{"arch": "regnet", "train_examples": 155796, "image_size": 32, "horizontal_flip": true, "rotation_deg": 5, "hidden_act": "leaky_relu", "channel_attention": "se", "stem": "deep", "init": "kaiming_normal", "learning_rate": 0.015, "nesterov": true, "adamw_lr_other_params": 0.0018, "max_grad_norm": 3.0, "batch_size": 256}
Rows from block 3 of a small image classifier, named by matrix and row number. Rows with one number belong to one channel. Each number is 128 + 32 x the weight over its row's rms, rounded and kept within 0 to 255. All counts start at 0. Numbers have three digits each.
Before each channel's rows are labels from the 100 images, of 14848, where the channel reaches its highest value: "responds to" is what is common among them; "peak at" is the part of the image that holds the peak. Only what is clearly more common there than usual is listed. The data: photos of plants, animals and fungi (iNaturalist). In brackets: how many of the 100, against the usual share in percent.
# convs1: grouped (20 groups) 3x3 conv (model.blocks.3.convs.1.weight, 160x8x3x3), inputs within the group 0-7, a 3x3 kernel for each
# convs2: expand pointwise conv (model.blocks.3.convs.2.weight, 160x160x1x1, transposed), outputs 0-159

responds to: phylum Chordata (95 vs 60.9); class Aves (94 vs 55.1); order Accipitriformes (38 vs 3.9); family: Accipitridae (30 vs 3.3)
peak at: centre (84 vs 14.1)
convs1.17:129159079214116015182103052158112132113099193140101153109125134109109163093120150165139109109149124131114141147127122130135082150154084101116160107097157096103150128122118187130091114140139115149112146157070131158083
convs2.17:183061122109108125141081152175110142142145147118108134125150149158134063138085117142190129117123123121135130094255148082117156128136179140137221148108161042073126097169114165105113138134154159087071147126138160114127139145148198117126153148138075145062072181112125140153110121136132110113118128112152168219107088170142193101149129156122139139142107099110140114092130078102130173136114077157107164130145160099117157149178141098103098121121110150143141101139099144117149137106130162

responds to: class Aves (97 vs 55.1); phylum Chordata (97 vs 60.9); order Accipitriformes (35 vs 3.9); family: Accipitridae (31 vs 3.3)
peak at: centre (82 vs 14.1)
convs1.92:142118104124115135130148129086153165046127176166060113113127129132132112140132115152162090078132162115083166117132119138131091134145108122162168103080182097112112094169168048108214086068163140114118115126123112096173
convs2.92:151128155129132160128158132172114107094184147184124127071088126053088100092139183137190162128123139146135128112162136129143126154141134180189203117048142136159135102108115170202155193124161129114177108180079138112166210109094130128154111077098073129073050166132136125137137083126151115109123079161182106133104140112088143136136103161104175138192108110122099116116125087157110155195138083127090136178128125146124113200167120144122146117083132131125148131120108175108170111140134143

responds to: order Odonata (25 vs 3.8)
peak at: centre (51 vs 14.1)
convs1.67:129165094117041113182189148113143120126137124148119121120102126141135158100138107119156135150118155099105120122132099127131154137122114109178119111038111192200192160123137076080093150100157112117110104068095155192160
convs2.67:132126093128110182101114140136073177087114153140132113153144186125120162142111150072118169060111119154153109233098125132157132162114174098114131154131126099148168159188114091145098130106142121155175126123115136165165142119115127182128095210143188137144103100136137058149109100177075094181106164137132168165092128212132150173094122118089063063155071144100129159148138127105088140114167096155075138143126172143130123099170149113113162078123106164154158182148136144144182095086130130

responds to: order Odonata (25 vs 3.8)
peak at: centre (52 vs 14.1)
convs1.86:102142119125124141095127096148107131135121086158128098136119134133089100175187062138134127128123120112125126124166145139140150122063126135128124150149122120107091205088136123021084209226072146116133123119160148106116
convs2.86:133126098089088148125090154148084139126126098135162156173110098118118080125091136112138134097082066096106091143118173134166138093212116111077127163070144120187136113082067089163118136110171174134122142060165165192205152175153136092097090162059130107135133112140124101096143122126134090172134126141097141109177118155131153135100122117151121080143132077166109134150082137077122137128117149161147101173110119120148058097116138180118076176071151160137102150082083182191143121180157150

responds to: phylum Arthropoda (86 vs 30.8); class Insecta (83 vs 29.2); order Lepidoptera (50 vs 13.7); family: Nymphalidae (36 vs 4.6)
peak at: centre (72 vs 14.1)
convs1.35:088147119200044127114167167160054114214144168165207122165159138158181161146136134116169124074126120123130125142135170199120178152118129092153099115106122100143111123111129138128125153157146127111141175114137131130117
convs2.35:125086100126089144070144075108103097071145119121140165118103140123090078127131110146073137145133105087151176125132123132167111090114101131197103154156109127169088143111122160089175129197127092132100126129136101140180093087137127148132128148146175154173124087061143128146189158103177140125175140165080097144154178124163110129125143138147155182094166182211145110143087152109092103098126157119086090137119149079155069148156118165126079110110078171093134123125052112162124160117024106

responds to: order Lepidoptera (31 vs 13.7)
peak at: centre (61 vs 14.1)
convs1.110:132098146122089125131132154166122132142103153110121106119151102118147135145135116128120147148125129138121121115101116154041127138152121168093164221000189188128163122131109125105130127146120116121129116135146145127134
convs2.110:092156099255106125154136112083127109133078097106101103092074157099108106126122075084156103190132217128067196129111117127107121145182117080151106140160111118107117107160111154132160137121099077135134110144135168100118149121096144156122102094090123127144066117136118178076096110200097129141105150153147117172149143116126164128151118140113141100180138124100138164117140099115162125152119125187147108107132170113090143132140111084105139091103160081151159134066162071142176149121156121

responds to: phylum Arthropoda (72 vs 30.8); class Insecta (71 vs 29.2); order Lepidoptera (42 vs 13.7)
peak at: centre (76 vs 14.1)
convs1.38:095069094093081115087041137109122181093078117144076169174124169136150134126151135105123118142093127108142087115178121170158098181211174129168131128156152101143080126171120136146133121135131128148114161148137176155175
convs2.38:120099113096096102158074082104138121123090149126171143155157077128116124145113109119109154118177046122174124143123145077084153150118157091121110122106099189085102076111158186133091181078149107138228098147169133167120100166129105110127105170195177157139110173114144124104105098100180168096127103178124135142106160114146092092072119131090117113179090152116117084169122152232132142144179178065124100124115077141165127136147161103104080099133089152123144117078149120123134157107097134

responds to: class Aves (85 vs 55.1)
peak at: centre (85 vs 14.1)
convs1.13:105161093100161113116135127140106135171033179129071145125132124118159114130104125136095139172025183164076163111118119129138148143116120109142128146134123132109145131110129139108146129097154107175115074204056100182100
convs2.13:150109119100145118148142173160041157170112166162106095143152117204122096123068131084176171097148152144115145125211118137045177157152154103083149121123125105121134214186071103084127159139091159183146127146129186138130118152129116127138153109113107195133175133129118112138104108109146109154142166107152130143156101141147153143132117157100100096113115117100114151142150113087114096111197153162113122136156140171123162093108143129076198049074108199169131144139164165158151112063148140

responds to: class Aves (83 vs 55.1)
peak at: centre (69 vs 14.1)
convs1.133:151119146130137125119148105147130146099140146115116123215100045243059096181089083155161063191107077141093108139111139078134150154128113119127147091145144121113138122106124120143126123141119102103175091142120134142128
convs2.133:172152134181091130140107140113153139070131158113122108047112075137100066172118176150128135082099156102112104136182153145152121112158143084086202045069182139069096079144099127127164161104104136088140136169123250147142183120148115101107096162156060133143090112135157114085110110175137105131124110097127101136129143150143089082111121162102153129156125102098074092117121177065160137127165149107133142109130123126136120142188111131177155102092119166118145099119172151152179148095117117

responds to: order Charadriiformes (28 vs 7.6)
peak at: centre (46 vs 14.1)
convs1.52:127144114072150168121128118127132147123111121115130144090162151029175186063118198141117125134115117149113117154071122180096122159121117122104148162121128123184115136152128081148111097139126137115124216034139166115117
convs2.52:143132127143151118108113104156120130135122090145115120147113166112120108194184112137164156147129168144063150105156177109111149165077163135117142096141108108090145093094056113112124141129073208173101161141101163076080077170127102108128136116116131136048121120135179094119138133114099106216146126072172145175056096140122151061188187175119133148144152117064142096099156159076089153129139075119143175128118107189156090133175139116078124136113115156097070148163126117153149159159148112

responds to: order Piciformes (28 vs 1.8); family: Picidae (28 vs 1.8)
peak at: centre (41 vs 14.1)
convs1.131:131133116137126126129123122140106120156124103141130128108160111072171120147110115007174176008182207101075170127174125091135171100082145148131127151132094129149105144130116149121115151115133111129150105130156122108124
convs2.131:129117097199144160141137134117139218136101138102082085109128131098122073123135182106093139139172109100135106158182134098136109152139108098144148129102122186111142116140078115138129139132137106117127189093131246132112132086113148134091180092123092089114133155140137093149095165126111151130189119117120129120142112134109090107133120115121102128095155127077151051103107043073160177122112143125186141090121068224144129111171111212121159152082103159107086077096164143119149101108103102

responds to: phylum Chordata (94 vs 60.9); class Aves (90 vs 55.1)
peak at: centre (66 vs 14.1)
convs1.93:106121125128117131142135136082086114156186137117068115134139140122110127139124128104093105159162164135116135127162123112120094135108137116132104163161166196056146087039102175216145102068135108072099159183158101094118
convs2.93:113137111173130131104164099158133159127150100186152113059155184074085106053161133137141159108090179172113087088046138151160098111180112190124116103089125159123139111234096150176106101157135135082187132112126012095127152154166110158112133130094135114083141122109150065093156147125119145115126180099121110120124181097094122169118173124156100107205120109127102159123128131131135097207102166116139126118124136124058149138142122104112112104130177103099116122122136141109129152145137103

responds to: phylum Chordata (93 vs 60.9); class Aves (89 vs 55.1); order Anseriformes (30 vs 5.5); family: Anatidae (30 vs 5.5)
peak at: centre (75 vs 14.1)
convs1.3:098170127103173085108111133192135093113109151099087161121129181164094106166107091171094179167104139143087101085159100147199113154199149141090113145078156131111120118192125109160077114134115153078149150095155119145136
convs2.3:151156121157156187183125109133128137101101155128099159155159175096149144130110143152141135116188132134089180170122150128147136103113144099106140110116107101158154158125097071152111067150116186150145120099142097126101180128096063156161138109151141143106151148160124076101166134181126090224127143107119113072139127186119105076162180145094218109154130149152110163110100175099200110123155089129204134117169139128108068084107128098146189095120145136130171081136146117076149129131176047

responds to: phylum Arthropoda (68 vs 30.8); class Insecta (66 vs 29.2); order Lepidoptera (36 vs 13.7)
peak at: centre (75 vs 14.1)
convs1.34:162142145117055156144131136145153162182000134127210148112144118106132123138087143114103126119167115136103138148120098111177150122196065106153136140145109110133108098118099120158097132106164128128127106182124102167086
convs2.34:115147125117156092181078154159161083159136157171086132158134164132118135142132151110125113095055152106122100168140093102115169161138133120175140133114066151170141111064139104122069099153189154165162171181139158185160094132093137170142112115092100125125114166107130142157154172138116075125134154178103181131092119122158141087134098101118117143177186122119123124128115144143147109065136097179168102192075093089087118164098155120138183070122043112115160172101047095100129135074095113

responds to: order Odonata (26 vs 3.8)
peak at: centre (51 vs 14.1)
convs1.85:137149127137157124101104106126149112160113132132065135131179144100081105148101120162148152130116118133104109129088096158147161119161182156082127099131106094133110178172176175000160185061102126096137131131118135170159
convs2.85:072173121101130111164120090102080154139206116154191106152126145134171103121131104150158114112119071118138125137093162156119152079152132131110125175129131085137162211129089076144101099135168158106128106135206161136130129175148100138099107136092157115157138121110169139092173116105195085102068155126089144173206096090181100127099100106212131103050159075119148115117169115086123069144106124151144119149146141122154133104146171189129138186121104136153133093103072110164129100186132132

responds to: class Aves (91 vs 55.1); order Accipitriformes (35 vs 3.9); family: Accipitridae (30 vs 3.3)
peak at: centre (84 vs 14.1)
convs1.147:108143147153131120138103132163124115212125057210089072131112096123106120113166105129154145132103126114124127122185138124157125110125126084150157093104183070148177178147137160139123138098087111137143069153195077088166
convs2.147:213125077151111133085067128152083171114172122089145158148127102158148124095136125164143126070078092157144119100106151103101106120121136111126088133129138104146129157111123135163145129130145102158138143115110124045138172111171092154110153139102066090170080136188094089102175072144105174115153082060126106116125068128119139136075134170119117161125141070114143117172204085153144099122209098088087066134170131123150111148144101150066114221162157161122147142164130124106121105121085144

responds to: class Aves (83 vs 55.1)
peak at: centre (67 vs 14.1)
convs1.106:133135124205116086136073122150131139106090118137142118105076127101114120116138163148147141115140120112127117096097148021133213069140162126139114089082125095166166086125098090172163165143138112111094126150182071164141
convs2.106:164065136140064096179063164142128121101177096139125122109092132146123114129078128145141116153111135120148120156133143084147104095141144111156134157104133140139115115092114110148101167162172068166118187187123087089153121203115177131143096150121128074071100142092144156112090181106130112073096153146130073129114100189130199118165111140106160115137084152089175083131098102110147219155086149088133131105116089134108141158203104099087100139110143128096094118154072207085127182102110113

responds to: order Charadriiformes (26 vs 7.6)
peak at: centre (71 vs 14.1)
convs1.83:142110125139134130102119067098133083111111153157105115190148189138060177092065189164165156106100169128124106166127151151105123165148147194108147088114142099125157171174162108088128093125080164098177109107144149096146
convs2.83:088081163125106248156098130143141111119114130194052187155101097142144115140171125100133164140162165136184146168103174118119130125132147058151124194156136127206186144142089141162150103144131080103090126170122157114114157143171123103137124136140120144120167105094178144090111084063082111117112087142063130119111102165144145109169189138139145078084128134097113118135152078077110079101121115107141136121133154152131091090179112172098129103130126073151185091115151083153142112173143109

responds to: order Coleoptera (25 vs 3.2)
peak at: centre (51 vs 14.1)
convs1.41:133159104104128106137122124097143129102161071126113115094125102134116150145179111117119077146111149089116136139130153126103099144121149178254148079094206043093154136133147113111155128124103214135164122101132136096132
convs2.41:141139085125141143178091112150158161122202180094087078089111162122146133105126072116182107054117143134103075115076102119144093081096108115146113094127193147122107150085131135046060081105086137081137140093110153140101101103144137097117102118118157132186142087131113101125131071097177092116178079157136133141109135155138145162142082145172069101113155105183077121105155113128111120122092151086144146159178130085165101120121101118175195117075113108126083104105141065193117154153156113

responds to: phylum Chordata (94 vs 60.9); class Aves (92 vs 55.1); order Accipitriformes (25 vs 3.9)
peak at: centre (73 vs 14.1)
convs1.104:094089170105142138140129123103117131109136116093188130134154172135163123103110106138131135128120092223165149080176121069178160130100093105109098072082102102091112133103122147104141148167147171228129086173142117130106
convs2.104:080094076036170159105085080141122095107120127167199126128114094133121148095108132146119175142106120120112111165141118174139104142105128070126172067172162113057136138094181131093108118096196160118086149129078105117092101132139129136075137137155094151063198133080146121124138163098160126151126150129152078205104116122165153141090171086109127137152142119164128169148152098114165091180119191146148141143084120157112142124178135069074131149136111186128144131188112114140181190147121140