Rows from block 5, named by matrix and row number. Each number is 128 + 32 x the weight over its row's rms, rounded and kept within 0 to 255. All counts start at 0. Numbers have three digits each. After the name is the row's rms in percent of the matrix's.
# fc1: squeeze-excite reduce (model.blocks.5.se.fc1.weight, 36x288), inputs 0-143
fc1.0 094:089149186128113136104090159152136156174156067139133129125163135103161089133124150104051147168111162046124157088152147135145066136072110134074144157156094121212112102129115138126114116135126119108111143078128111122140170112086148103029161144091160144159080139160100139138159085110141166180131114108158107135113129132152106149153069132044139169120107120135146152114144172185078100070161112099089118111117132196104094134138106113131102
fc1.1 098:172149112108150153111109147087106143086136161063130032079067113135133129177094120115084124109146168101197070127172109108127177135125099171170115143128164094098104131133138140176160229145146104157153151168108123131153167094079184143097134142152126130092075104146094117126154101073089117174124085137104102116186125108119101117139165168109088144130081123071134132115176148119169120119169150166135142115130138127092171124082152097138165
fc1.2 106:187150108146141169128102153095111119145122142137165105144115138130143109109067124094107144124138114135138116148146112162116152150150128116093159225117079153183121112130133143151125094121172086180118160064119127130059085152109186183106139162130139123186115127137075145193204168135158161222130126086115082124134122134094168168116117114100072142122160102068135131130110048125170119058171118127151110126088148140133093106179172115095105
fc1.3 087:204163147109114147160082123103126081165110194153097115153176092130072075119099175161089128126159123132173156134096001172119126086179163135176127198118154181095106169154161116091084128165132149146150139065085112172136132141134159116136198156082178139087140164160140133169116173139072142128161125114163122155107092154136097097109114072115127123145148137093136101122135079165105140133108075173109169132137134193145122093132145142093076
fc1.4 110:120077107092105151174166125144104184091133116131092186100109143142094108125087078154155111105116137098068064145122172130087093123092101136178088110132148119139138152115123128130140104138158153121152127238161139133132162185113079137170088097155124112141146079095099125078168127141161119036057129184105134081117164114118112156194124163170125127113106115158075080190141128118148092193135193130178095075117105077116150133155083113181134
fc1.5 107:157078098138106093165139140162128171102123039110124250164141133179144066136099161121200119098152144128122190194177150145132092033147116059122111139074151118125123106110172137065119120146162170108135069146121131123077114089141166146098165116150123141162255148066116090176078122125117150167194148113162098127121135158120082147169122106129085041119121135104102118154132105106160116134061143089138118134133133132118136174156143130182085
fc1.6 095:092157085081144109134104128156139180105074146164116143096173085089130160110171145125167097131111127097109145143076134085116164159110195157135164141076155129131081143138082150087121089159157155185143147160124136178117130135160115115120152105076154171124142098106142111121104163089029175095164135098179099233120076169116143036156169113141111106146190102203170145082116125156135109119080129129141096164160144149137108154108130120136084
fc1.7 111:100184131142135158092154124077125115197130109118113108078144078110128078118172115137169115090113105109140209160107144178129145183078128154112130134119103105168127150117083112102138150144099128186143102154115073129121136167134030117190136074134154102061127081131101125136181112082147120125139120127147166107201172110183147117199093134133173144157070129110116145175127082113156164094144139097132110097118141164119055122141123083137119
fc1.8 095:100139125135133106181165156102163126125125055150108127134150088182153140150139074070172148153170133143196073123104103155085181115132136117136083159098106089095121173114154125065143160136105121113147113132129069129110142142084130147223101133148121110148117115121141150125126117152176103139103137072109126120193113134156136163136060062101101138154153082080073170150153138127164158101121117146115148154065119131188132069193136102136132
fc1.9 124:124116093126195126178110151143132118143133186137143101125125098131121119108134103126120174141125122110159073098136161133147129105110128097165094184188142151071123121188130176128067119134138157123191083164121106073148122131137103147084138186176140215152100109110176114108125162152084119121091088114145118065114147124129080130143123116167151078096139101125177112138135170174155109110121161159059133072178081120121117153104135124170140
fc1.10 102:095130100105108097136124190191147155188105071114147099128127113122147167120148108173100100077182144074077175150176158157135165136157102139126104199141087140151163154138148121127138090148101126108106094134084075148121060146118142177120140129139142114180099141140109143124106146173137140185118147066131127074126102163146123127135147133076106126094150111129139141149154110167149145057184184088106157146154141139136116143098083124071140
fc1.11 072:155140134109130142126177157129089151157167222129131125134164121165165127149117115112165131105142131152143128112148100145146154116171163117132094136121105134136114117147129174135162153099163120110143092064090129130181101153141089118135067109138036135240196166088056141162162131178118131119143115090128170154120153092130090149140109151149149179149129175163137120174139163160134111144129143104153199155113162167107156108122149111091130
fc1.12 100:099078176143127122114122186189120183106137102128054130176158076054124125173137136169104144189109122068122087117154156114157136123065101091157135147114138166127171108143095161119147073115092134111112103159178146152150162087104141120100089147089136155157121137156107126140107135106140158185073138150141128191126148103164044152177146168139106129142098140158078109146112157086176107098138160088147093153108132151117117156147083143110134
fc1.13 099:121114114177114202092164152188156132146130090124154088159105123139112241165108089111083127196192133111127191102154150135114124121111182149131121122154088098159089105152182089149106154134077117139155147172095132110157113158154105146119140106130161114142070116127153121059178130141184136175153120061169155102132140128147106109156140124131098123118131122155119159152156124122128168123148110056081179191148106145168152123164100094133048
fc1.14 098:123111125171153153137101092187183150117100113092134097221123124153170127111100095128103149144081123174112182109154093150171088123087101128080126103183091133143134107139140139143126146140089172115165132157100161114122154142139116117155151145186109116155069147210182102161056146181111084108162101143093160089099148119129071150142155137078116125058166121122143126130080133151091165113122124125096168127175123157164146170071185103131152
fc1.15 099:141109122167140118094106102095094141141049151114145188142061159159088130099136111131089123070054125136092172135172110121091161151117139129068166102149133172178136119162175150101165103101163127152111163093134113113130057116135190085052117116077148109117135122145133131135097128145134174151157131119159086124112093111154091136090092119089121109165089151161167114144166164085131108173166128137085166135155143168096107135149115161050116
fc1.16 095:116094112066147097172115162123141131110131173133119195133090103167140112079160096089207095091171172142137108174146189090112149083169159118166136111112130107094136152144113107162147123137111132155149141156119089133164046109187172137150148106100153125092149094022134075085124126125127136160170158086149122099152110146097128077137178093167160112136120069139153075103157154116158146164117174136102159154121142130152181124161127125120151
fc1.17 102:107143150140095106106137144153174086096154089102087065164139179095159198141145099143078147176093159179122130126135107153171113146178135128158153097170092123081168123101135119102126102134132155116097125107093145115196201051127164153139086138171135094171057107144188130160126161143129118070082124137074150130113127114134192141086109151083158170089176118104111166101178151140080091142097167179132151107136195130124177142134122111097120
fc1.18 101:124103105085168084161131147174148136156070145147137170119113104154139178114126107094105170156112136082091121128159228112137151123059123128112064151130136163163103128151094121145159086050127088114190135190165135160124091185162179158097101100090169179177140101109118112115121142119160077174163092136141152131088129136181070110089144159195111060125127091181109078126132118136134144078167147047119147156133127073123111200118101165107118
fc1.19 064:145133102161162078101163126153132125139154139114153129134130109121103115157059156209092096152140148114172149132116148103121124098066086176133128173123114096139152139124072127157120148113145072114157122104146146149132130124122113212081057139165097136099112186054106086171142143093132159201099127102101151136141181109168110113179147161155095176183117119076126091140163072160169187131138121152139141171123158080070172173152155130129077
fc1.20 098:149120154118072108125119065076108145059149125118104187182084168117124108137082118077166137136120123139113115164206174113145109121146137180114132096171144160155048107163133133105174125120188191131102164141152098148111115091122158101080093158169085097189191117129066120138118145123163150098137130178113144122086164113211160133121132116151160165094124119128054117136130155142137078171071106140175131111150166083126163171071159150145107
fc1.21 092:149075092089121081146139143112072143127094153194115115117133116123091132116125169045140143129083146123165058106135114107112150179126164054140156168141086147126127119103095155114130165104092067151136128100145164129176093131131103103136127144109145144125085104046161115105108169123123138066153118124105136204119121105124135070117136154091169160106123118150126190094112137160137173093134070186154136128098154082168105090118106177125191
fc1.22 092:127107118117108089084160121148116102102107192155155145113110138135083080094083099098136126098152173167092159130146059141174168118184143098145147153129156107149132116161140119153078226144088137193139134160157147159149148103107089099107114149157175150118152158122128144175187166156047163181140067112134163079161156143208086131149091076121090124109131143090163110123129194135162108104201146184091163086124125103117136133122099196111109
fc1.23 102:158150116175120118172133150131160127134108158145163076141155129149148091067128134141158134159073132147125113130092089195091118134161155149155153140127114166159162138133086156094098123092071126126169132115099133120132074179134110174141132176184142129141073123145191131149096135184149123083118142073108170105104126158085147179104101117146135143129141088135136139150145096146151161118116113149164172153121145120184028098138170105122168
fc1.24 128:101106139135116109165175147132113152120171204119137084203131091089120138141089181079201094109146193121096121101121109123091120158160195078192130054148165159094075116112142117119104151081142087146165134108031145152193086150137075120197129151137116115072134127079107112085131112048127152098136113181167155164094170140144152120107155084170153153135113130128144172151130150126117145161088115094143180151115176094155079097113126131184163
fc1.25 101:095098149117131091141136171142144090113164102189095151141147080119083122110143155116125146192142135132152115129150160101166145122086132128109116127215089151159068180211146111137140084146124181135158113136107087193115128145176152130159136122081205177083217124147084175060167103130139160090101105103169142125046150119153094143128089168144153141140147095147092092136178137145121114128134119134155147155125139204070116110196062142136106
fc1.26 086:109137168039118164149133141122152164127168127065181130112177102122167110094145085138142125093084131113072105151088122097111117096091138208124126100145109121112156177180095124101163089183167171110068126124168060179147168149061122122102154155172083128184084101162133147115086153083084081076143142142172136085089134122049134165123140100122111175090110139189129185131175177165130057103134196165150096093111169136097098154081123099123138
fc1.27 097:140177112109141112118146175086170096136155112132082166112131081123096057144115138150169169136120130129146178157196157131127161121116111142132112120078107143109097132138129141094175106094186132142167084092117152124117137133141093143187134148141148106099151061075048195106102104113142112113105122098116136090194192133160170132104080172147133131112132108116137136146122096071114144173116106163184092136125212135103167114124147137163105
fc1.28 109:110085169100091158107168142153104138123150102101118185137151160145168094086131146171150086172129122139143120139160223115159111084104127149112112114130112151147124131174115111132105077115163125103129099168174183125132091147145070139093099111134147174123173116146123149046150155149215151100081184084121098053094179132100130183136091134183150110116103139148078070191183118083133105173159176112186131150139126106063197160140054184146117
fc1.29 105:118094161083144070137175114148128113156116152182151154147178121158142144080120159110192055120132112121121114116140133132153120071132167116194118154112139113087125116148078130112103173085125085125195140108139120198177065105146116165053118054109120176078133178061123117118083102146063149151137103069156152140144146166121160098114138174156136072165126108110200122104160158154135115158149108150182141183151107152098141148121112175124156
fc1.30 099:142161093153138121113168169139121156140144185125128137149146113068159108124075163120145119115153133096149145104105077126172099106165158108112126153113127070158094093101159151119088165117091142111255138094121128172163116109140191138134067132161118150125173101111128123118095146114054101182163141080130136153144177088124185053196117123130097137166126157161131142089173128138182151109133151118151143152112074119112111119158108137047113
fc1.31 092:177124109170120124132108155134121220139099115119101104163083122169127117139101128150108145119138147085118118156198156139098123113103160145084115089139108119195099104119158143130156141032105079104139142125131100144140065145114176132120101124083140133163116114092131118072094138092148082171152178116185135086103131123126088147165085082199070190150086108181169143158104093132145122113116121086102153133117167085110169100118115178094171
fc1.32 112:121162101135123090195154142097123151165154082183097152108152154096164137070113131142149131143135136107123119158073107155063122091163130138128129083092168121143142140159136108130073141119215077114119150167117121113107150156114120174144097111147120143136159140076107135129165154150150127081124116127099109143110129123120174146189125102164151114122111091129116073175119085138165118128129134073186091084141073051126147187155131104129124
fc1.33 096:114111113120165086160093089113067112146126136170138140055162087118194088155087100103147107078114146128126154110108153105183112108161098067156081153129162114173157098105104140119112096123093089170198110097101137114138079145139145131107118139077148136119188110095155090126136107140186115159176127084141068080185118139163129171171136066162120060168113123112172198128132130110126152127146105125083085086075066088122112138164134153160106
fc1.34 106:145091091126127092147147133116097117177094110120142098117103132165170149124121164129108174156086097163114092115172153114181143094168109049151096194140118113144180079154102181105127158124090101107108098082165125126127084111145126120043098157137112164211131149091090117147082164197159118114123101116092116066072155079183117148097097141157159093076135123127121164151121184062132165141178146125052152142109109088169132141105150175160195
fc1.35 101:119142086144127062125082154102097180164055097168137107138130104159160126117135127101122148068132104113118136113137117181092167186154124097155104124104140137163089091124113145130110116128123077163134198100155177115163116121092193133101130092108166101148057151097112106202135134171146158200157090156153110177145109143152161087182192151129106134096110125110140156107027075121121169092100071080067134084108105095191121127166129165154125