From a checkpoint of a small image classifier: 32-pixel images.
Rows from block 6 of a small image classifier, named by matrix and row number. Rows with one number belong to one channel. Each number is 500 + 25 x the weight over its row's rms, rounded and kept within 0 to 999. All counts start at 0. Numbers have three digits each.
After each channel's rows are labels from the 100 images, of 14848, where the channel reaches its highest value: "strongest on" is what is common among them. Only what is clearly more common there than usual is listed. The data: photos of plants, animals and fungi (iNaturalist).
# convs1: grouped (36 groups) 3x3 conv (model.blocks.6.convs.1.weight, 288x8x3x3), inputs within the group 0-7, a 3x3 kernel for each
# convs2: expand pointwise conv (model.blocks.6.convs.2.weight, 288x288x1x1, transposed), outputs 0-71

convs1.167:490468499488537480517531492544537575506531510455444452506551501492473487448479446524518504483475486521488529482481487511478526489509503483489463539511525489522498510480515514509509486476502505502506508508517485477494
convs2.167:472492467507519509523473510524490507528551548479510530545512508532503488533501506467483515497492511480496505470500480527516514562493464476501495511480480521480491522507506498494476493511478511425505536486514476490515
strongest on: order Coleoptera; order Anseriformes; family: Anatidae

convs1.134:501515493482473501491537496505504490528476491473502494493491505507504513510494500500569497480461559475462476500548498497440560481443478482551488500487548491492491515521505491461489519530485488470504515518473522514481
convs2.134:495523499596449479503512513489495551501506578471481523476491513486530503493521499479492461535512507524491494507494498520468557507536498499495552525491543461499484488460490529514510488490531543481514533481483478464552
strongest on: order Odonata

convs1.46:502477511474508475490503486472518464490473512482526486496581490476521481505508499465490483480505462496493510487484482476470529496496485578542487531523473536563524489522485546478505498493497507516512511469467494523493
convs2.46:507469532543524482501474457551509465543486483526543471474491515489501468491515530506492518511493490524523501506505496505538500528539496516519484514481516489520500490461484513495496482493494515519504526517521443451517
strongest on: phylum Arthropoda; class Insecta; order Coleoptera

convs1.203:490496503488499493516476512531509529460501548494502471481551536462469545510502496522497486512475483495509503463528539488500518476494471528500492525501468506475513448546530438468516524517429504490487511516504507497508
convs2.203:491518483536502460479477606473498499502473485480477494517534509491483516499486508489512479575506464525474499523488518451527538465448492510502488603445527484543511503495467500510502449509494541529504547492500489477487
strongest on: order Passeriformes

convs1.207:516508516458526476513481488514479525489519475485452503480505487519485518514537485510526502514477513509513505565544570544500539462490487477506490492488501508497500491533506547498555476473470522536516490485494475479465
convs2.207:494474521467536500480560525490509530480493521485476485502484424505553478495500516522499549502447478519508469517525481478465500489491481484518523510524486518532510477498513476501516504537550504508482497498508495532466
strongest on: order Lepidoptera

convs1.201:507496492503500501526479503525501515538504493481486476547540471541493460489532494507495509478506494494478492543528459503521476476493503497498522479488519505478510535535466514541420428524460484495504478487534513488499
convs2.201:510510465536482482502507619520523491468438486480477493540561515526488487543520524478509493547514485532479499505493500504498538487459485509481493586459519496539519469511504492487448477512485519503518505484514487465471
strongest on: order Passeriformes

convs1.135:538466537526509523469501483475459496493522488535507495507515531519507503486503511547576525479465494492454473526564544538471497465461510494479474507492495474465475510497518519517494490492495509479485501513520525492509
convs2.135:497499480483507473517503462489487532484535561495503520507450517552522481504477468466496487499482455519489515527511526464460526480482517459522498545496471510508470501497475441516493493516526509497520510510524523515502
strongest on: order Odonata

convs1.88:498492509465514485475463498489501492519512509496511504522496516521502493460487483561570555526513554511429470508526517515452504490479507484499484485446488523519517504474511480503483525523491468531493519523495483509507
convs2.88:509550496520487510522521493505485474494504518495522490485502495491495486521478457479504513501498489554512505489495529495493465470491464463503482445505488484541486506456528531514543492454507521518515502539516455518480
strongest on: order Accipitriformes; family: Accipitridae

convs1.163:493555510496474491481495463555542544562463545526485523541498538513515523511500473465481471470507478480479488473498500507506488475495486523515504487488476525530537525463485484516476528499506497468467487522509492475516
convs2.163:482513485485466534536474442548460489493479520505480472491530492481493503473497490507449492491450514541471543500497542496495451535478476536524489528491485497506540486520506507489498519525450516537479527461489475501509
strongest on: order Coleoptera; family: Coccinellidae

convs1.141:491530484492534481477496504499500510482524489491485521481499488502507482502508503485504539500449555491530545552487492531488511518491509479496503481484487490490502518493512499514429507502492437474576467459525456498524
convs2.141:534486515440487472505473480502527486559487485576558501501500518532480483489504469496467508502499512475473467486549495510478466492506489477506526492530455537521512512533497520512476544487518496573502472520543489483513
strongest on: order Lepidoptera; family: Lycaenidae

convs1.41:561463551492494488525502510469519472476535486491507475522530497528467500479505497475492487518521514497484489509450498473499483512492488545512548549439547496502486524504551500542507474493493484498481474513487484468491
convs2.41:536518512503487517508521451539476492541441495510519463471473486498485481482508516470499515447493482510508499494467494476528508498490529556511507486505519487490499495497516509528464480530522485506460464522500498478502
strongest on: phylum Arthropoda; class Insecta

convs1.286:504502531522502503498483560505485487522499484492472492476468491467501493524488556466504490491507474448565483480513508492519460497492494523475526483510505520514509509492495513474521494557502457534531473474527549545522
convs2.286:495472508540497495509481481533497519516519522498521527505546483517495503524470491520518509487479499456551557488503482482465498485555479526515494501497454457508480507546530542518521512493484468508498538529486484540471
strongest on: order Accipitriformes

convs1.139:493519477530487491478533459507495502498491471507515509508517494502507466502487513513501516516476494493490496486495485512478540496502492491477526545484489489482493497509503498515491483472490565591521527452488580501561
convs2.139:514491556538525499511492506492539484498503495480483538498523500493525513522493467483463501481458514515511534537535490471500534517478513489542515502504486499464495466525488519523570512486515480514502483529577507480525
strongest on: order Lepidoptera; family: Lycaenidae

convs1.37:512525470487500514503470505519470515520528540492485466474492498514515512480519491508516490497484480492481476529578524506488478477525483486501486536469523528480522527587523501472484449524489477472493487514473514462523
convs2.37:533509518531457529532521496517524503498514480471472479505532413466489512484458459499475506490501485460492456491512486465478510509467470497488506530496475505450525469491535509502504490471522517465528519547499470502520
strongest on: order Accipitriformes; family: Accipitridae

convs1.55:478501514503499501484527487534475498521500441533474502580510445546498439541506464506512465476497512515495476522460508493515501471465520478490522490533486504493494475487523477493518486477524464488529508521506488497516
convs2.55:510476493485497484475527463472518537484509484520536544491517538490477505468466541495486535523489494479540503489487451511449495486497534521503521484512495486512504497533516500506489464509497501493448484499491487541519
strongest on: phylum Arthropoda; class Insecta; order Lepidoptera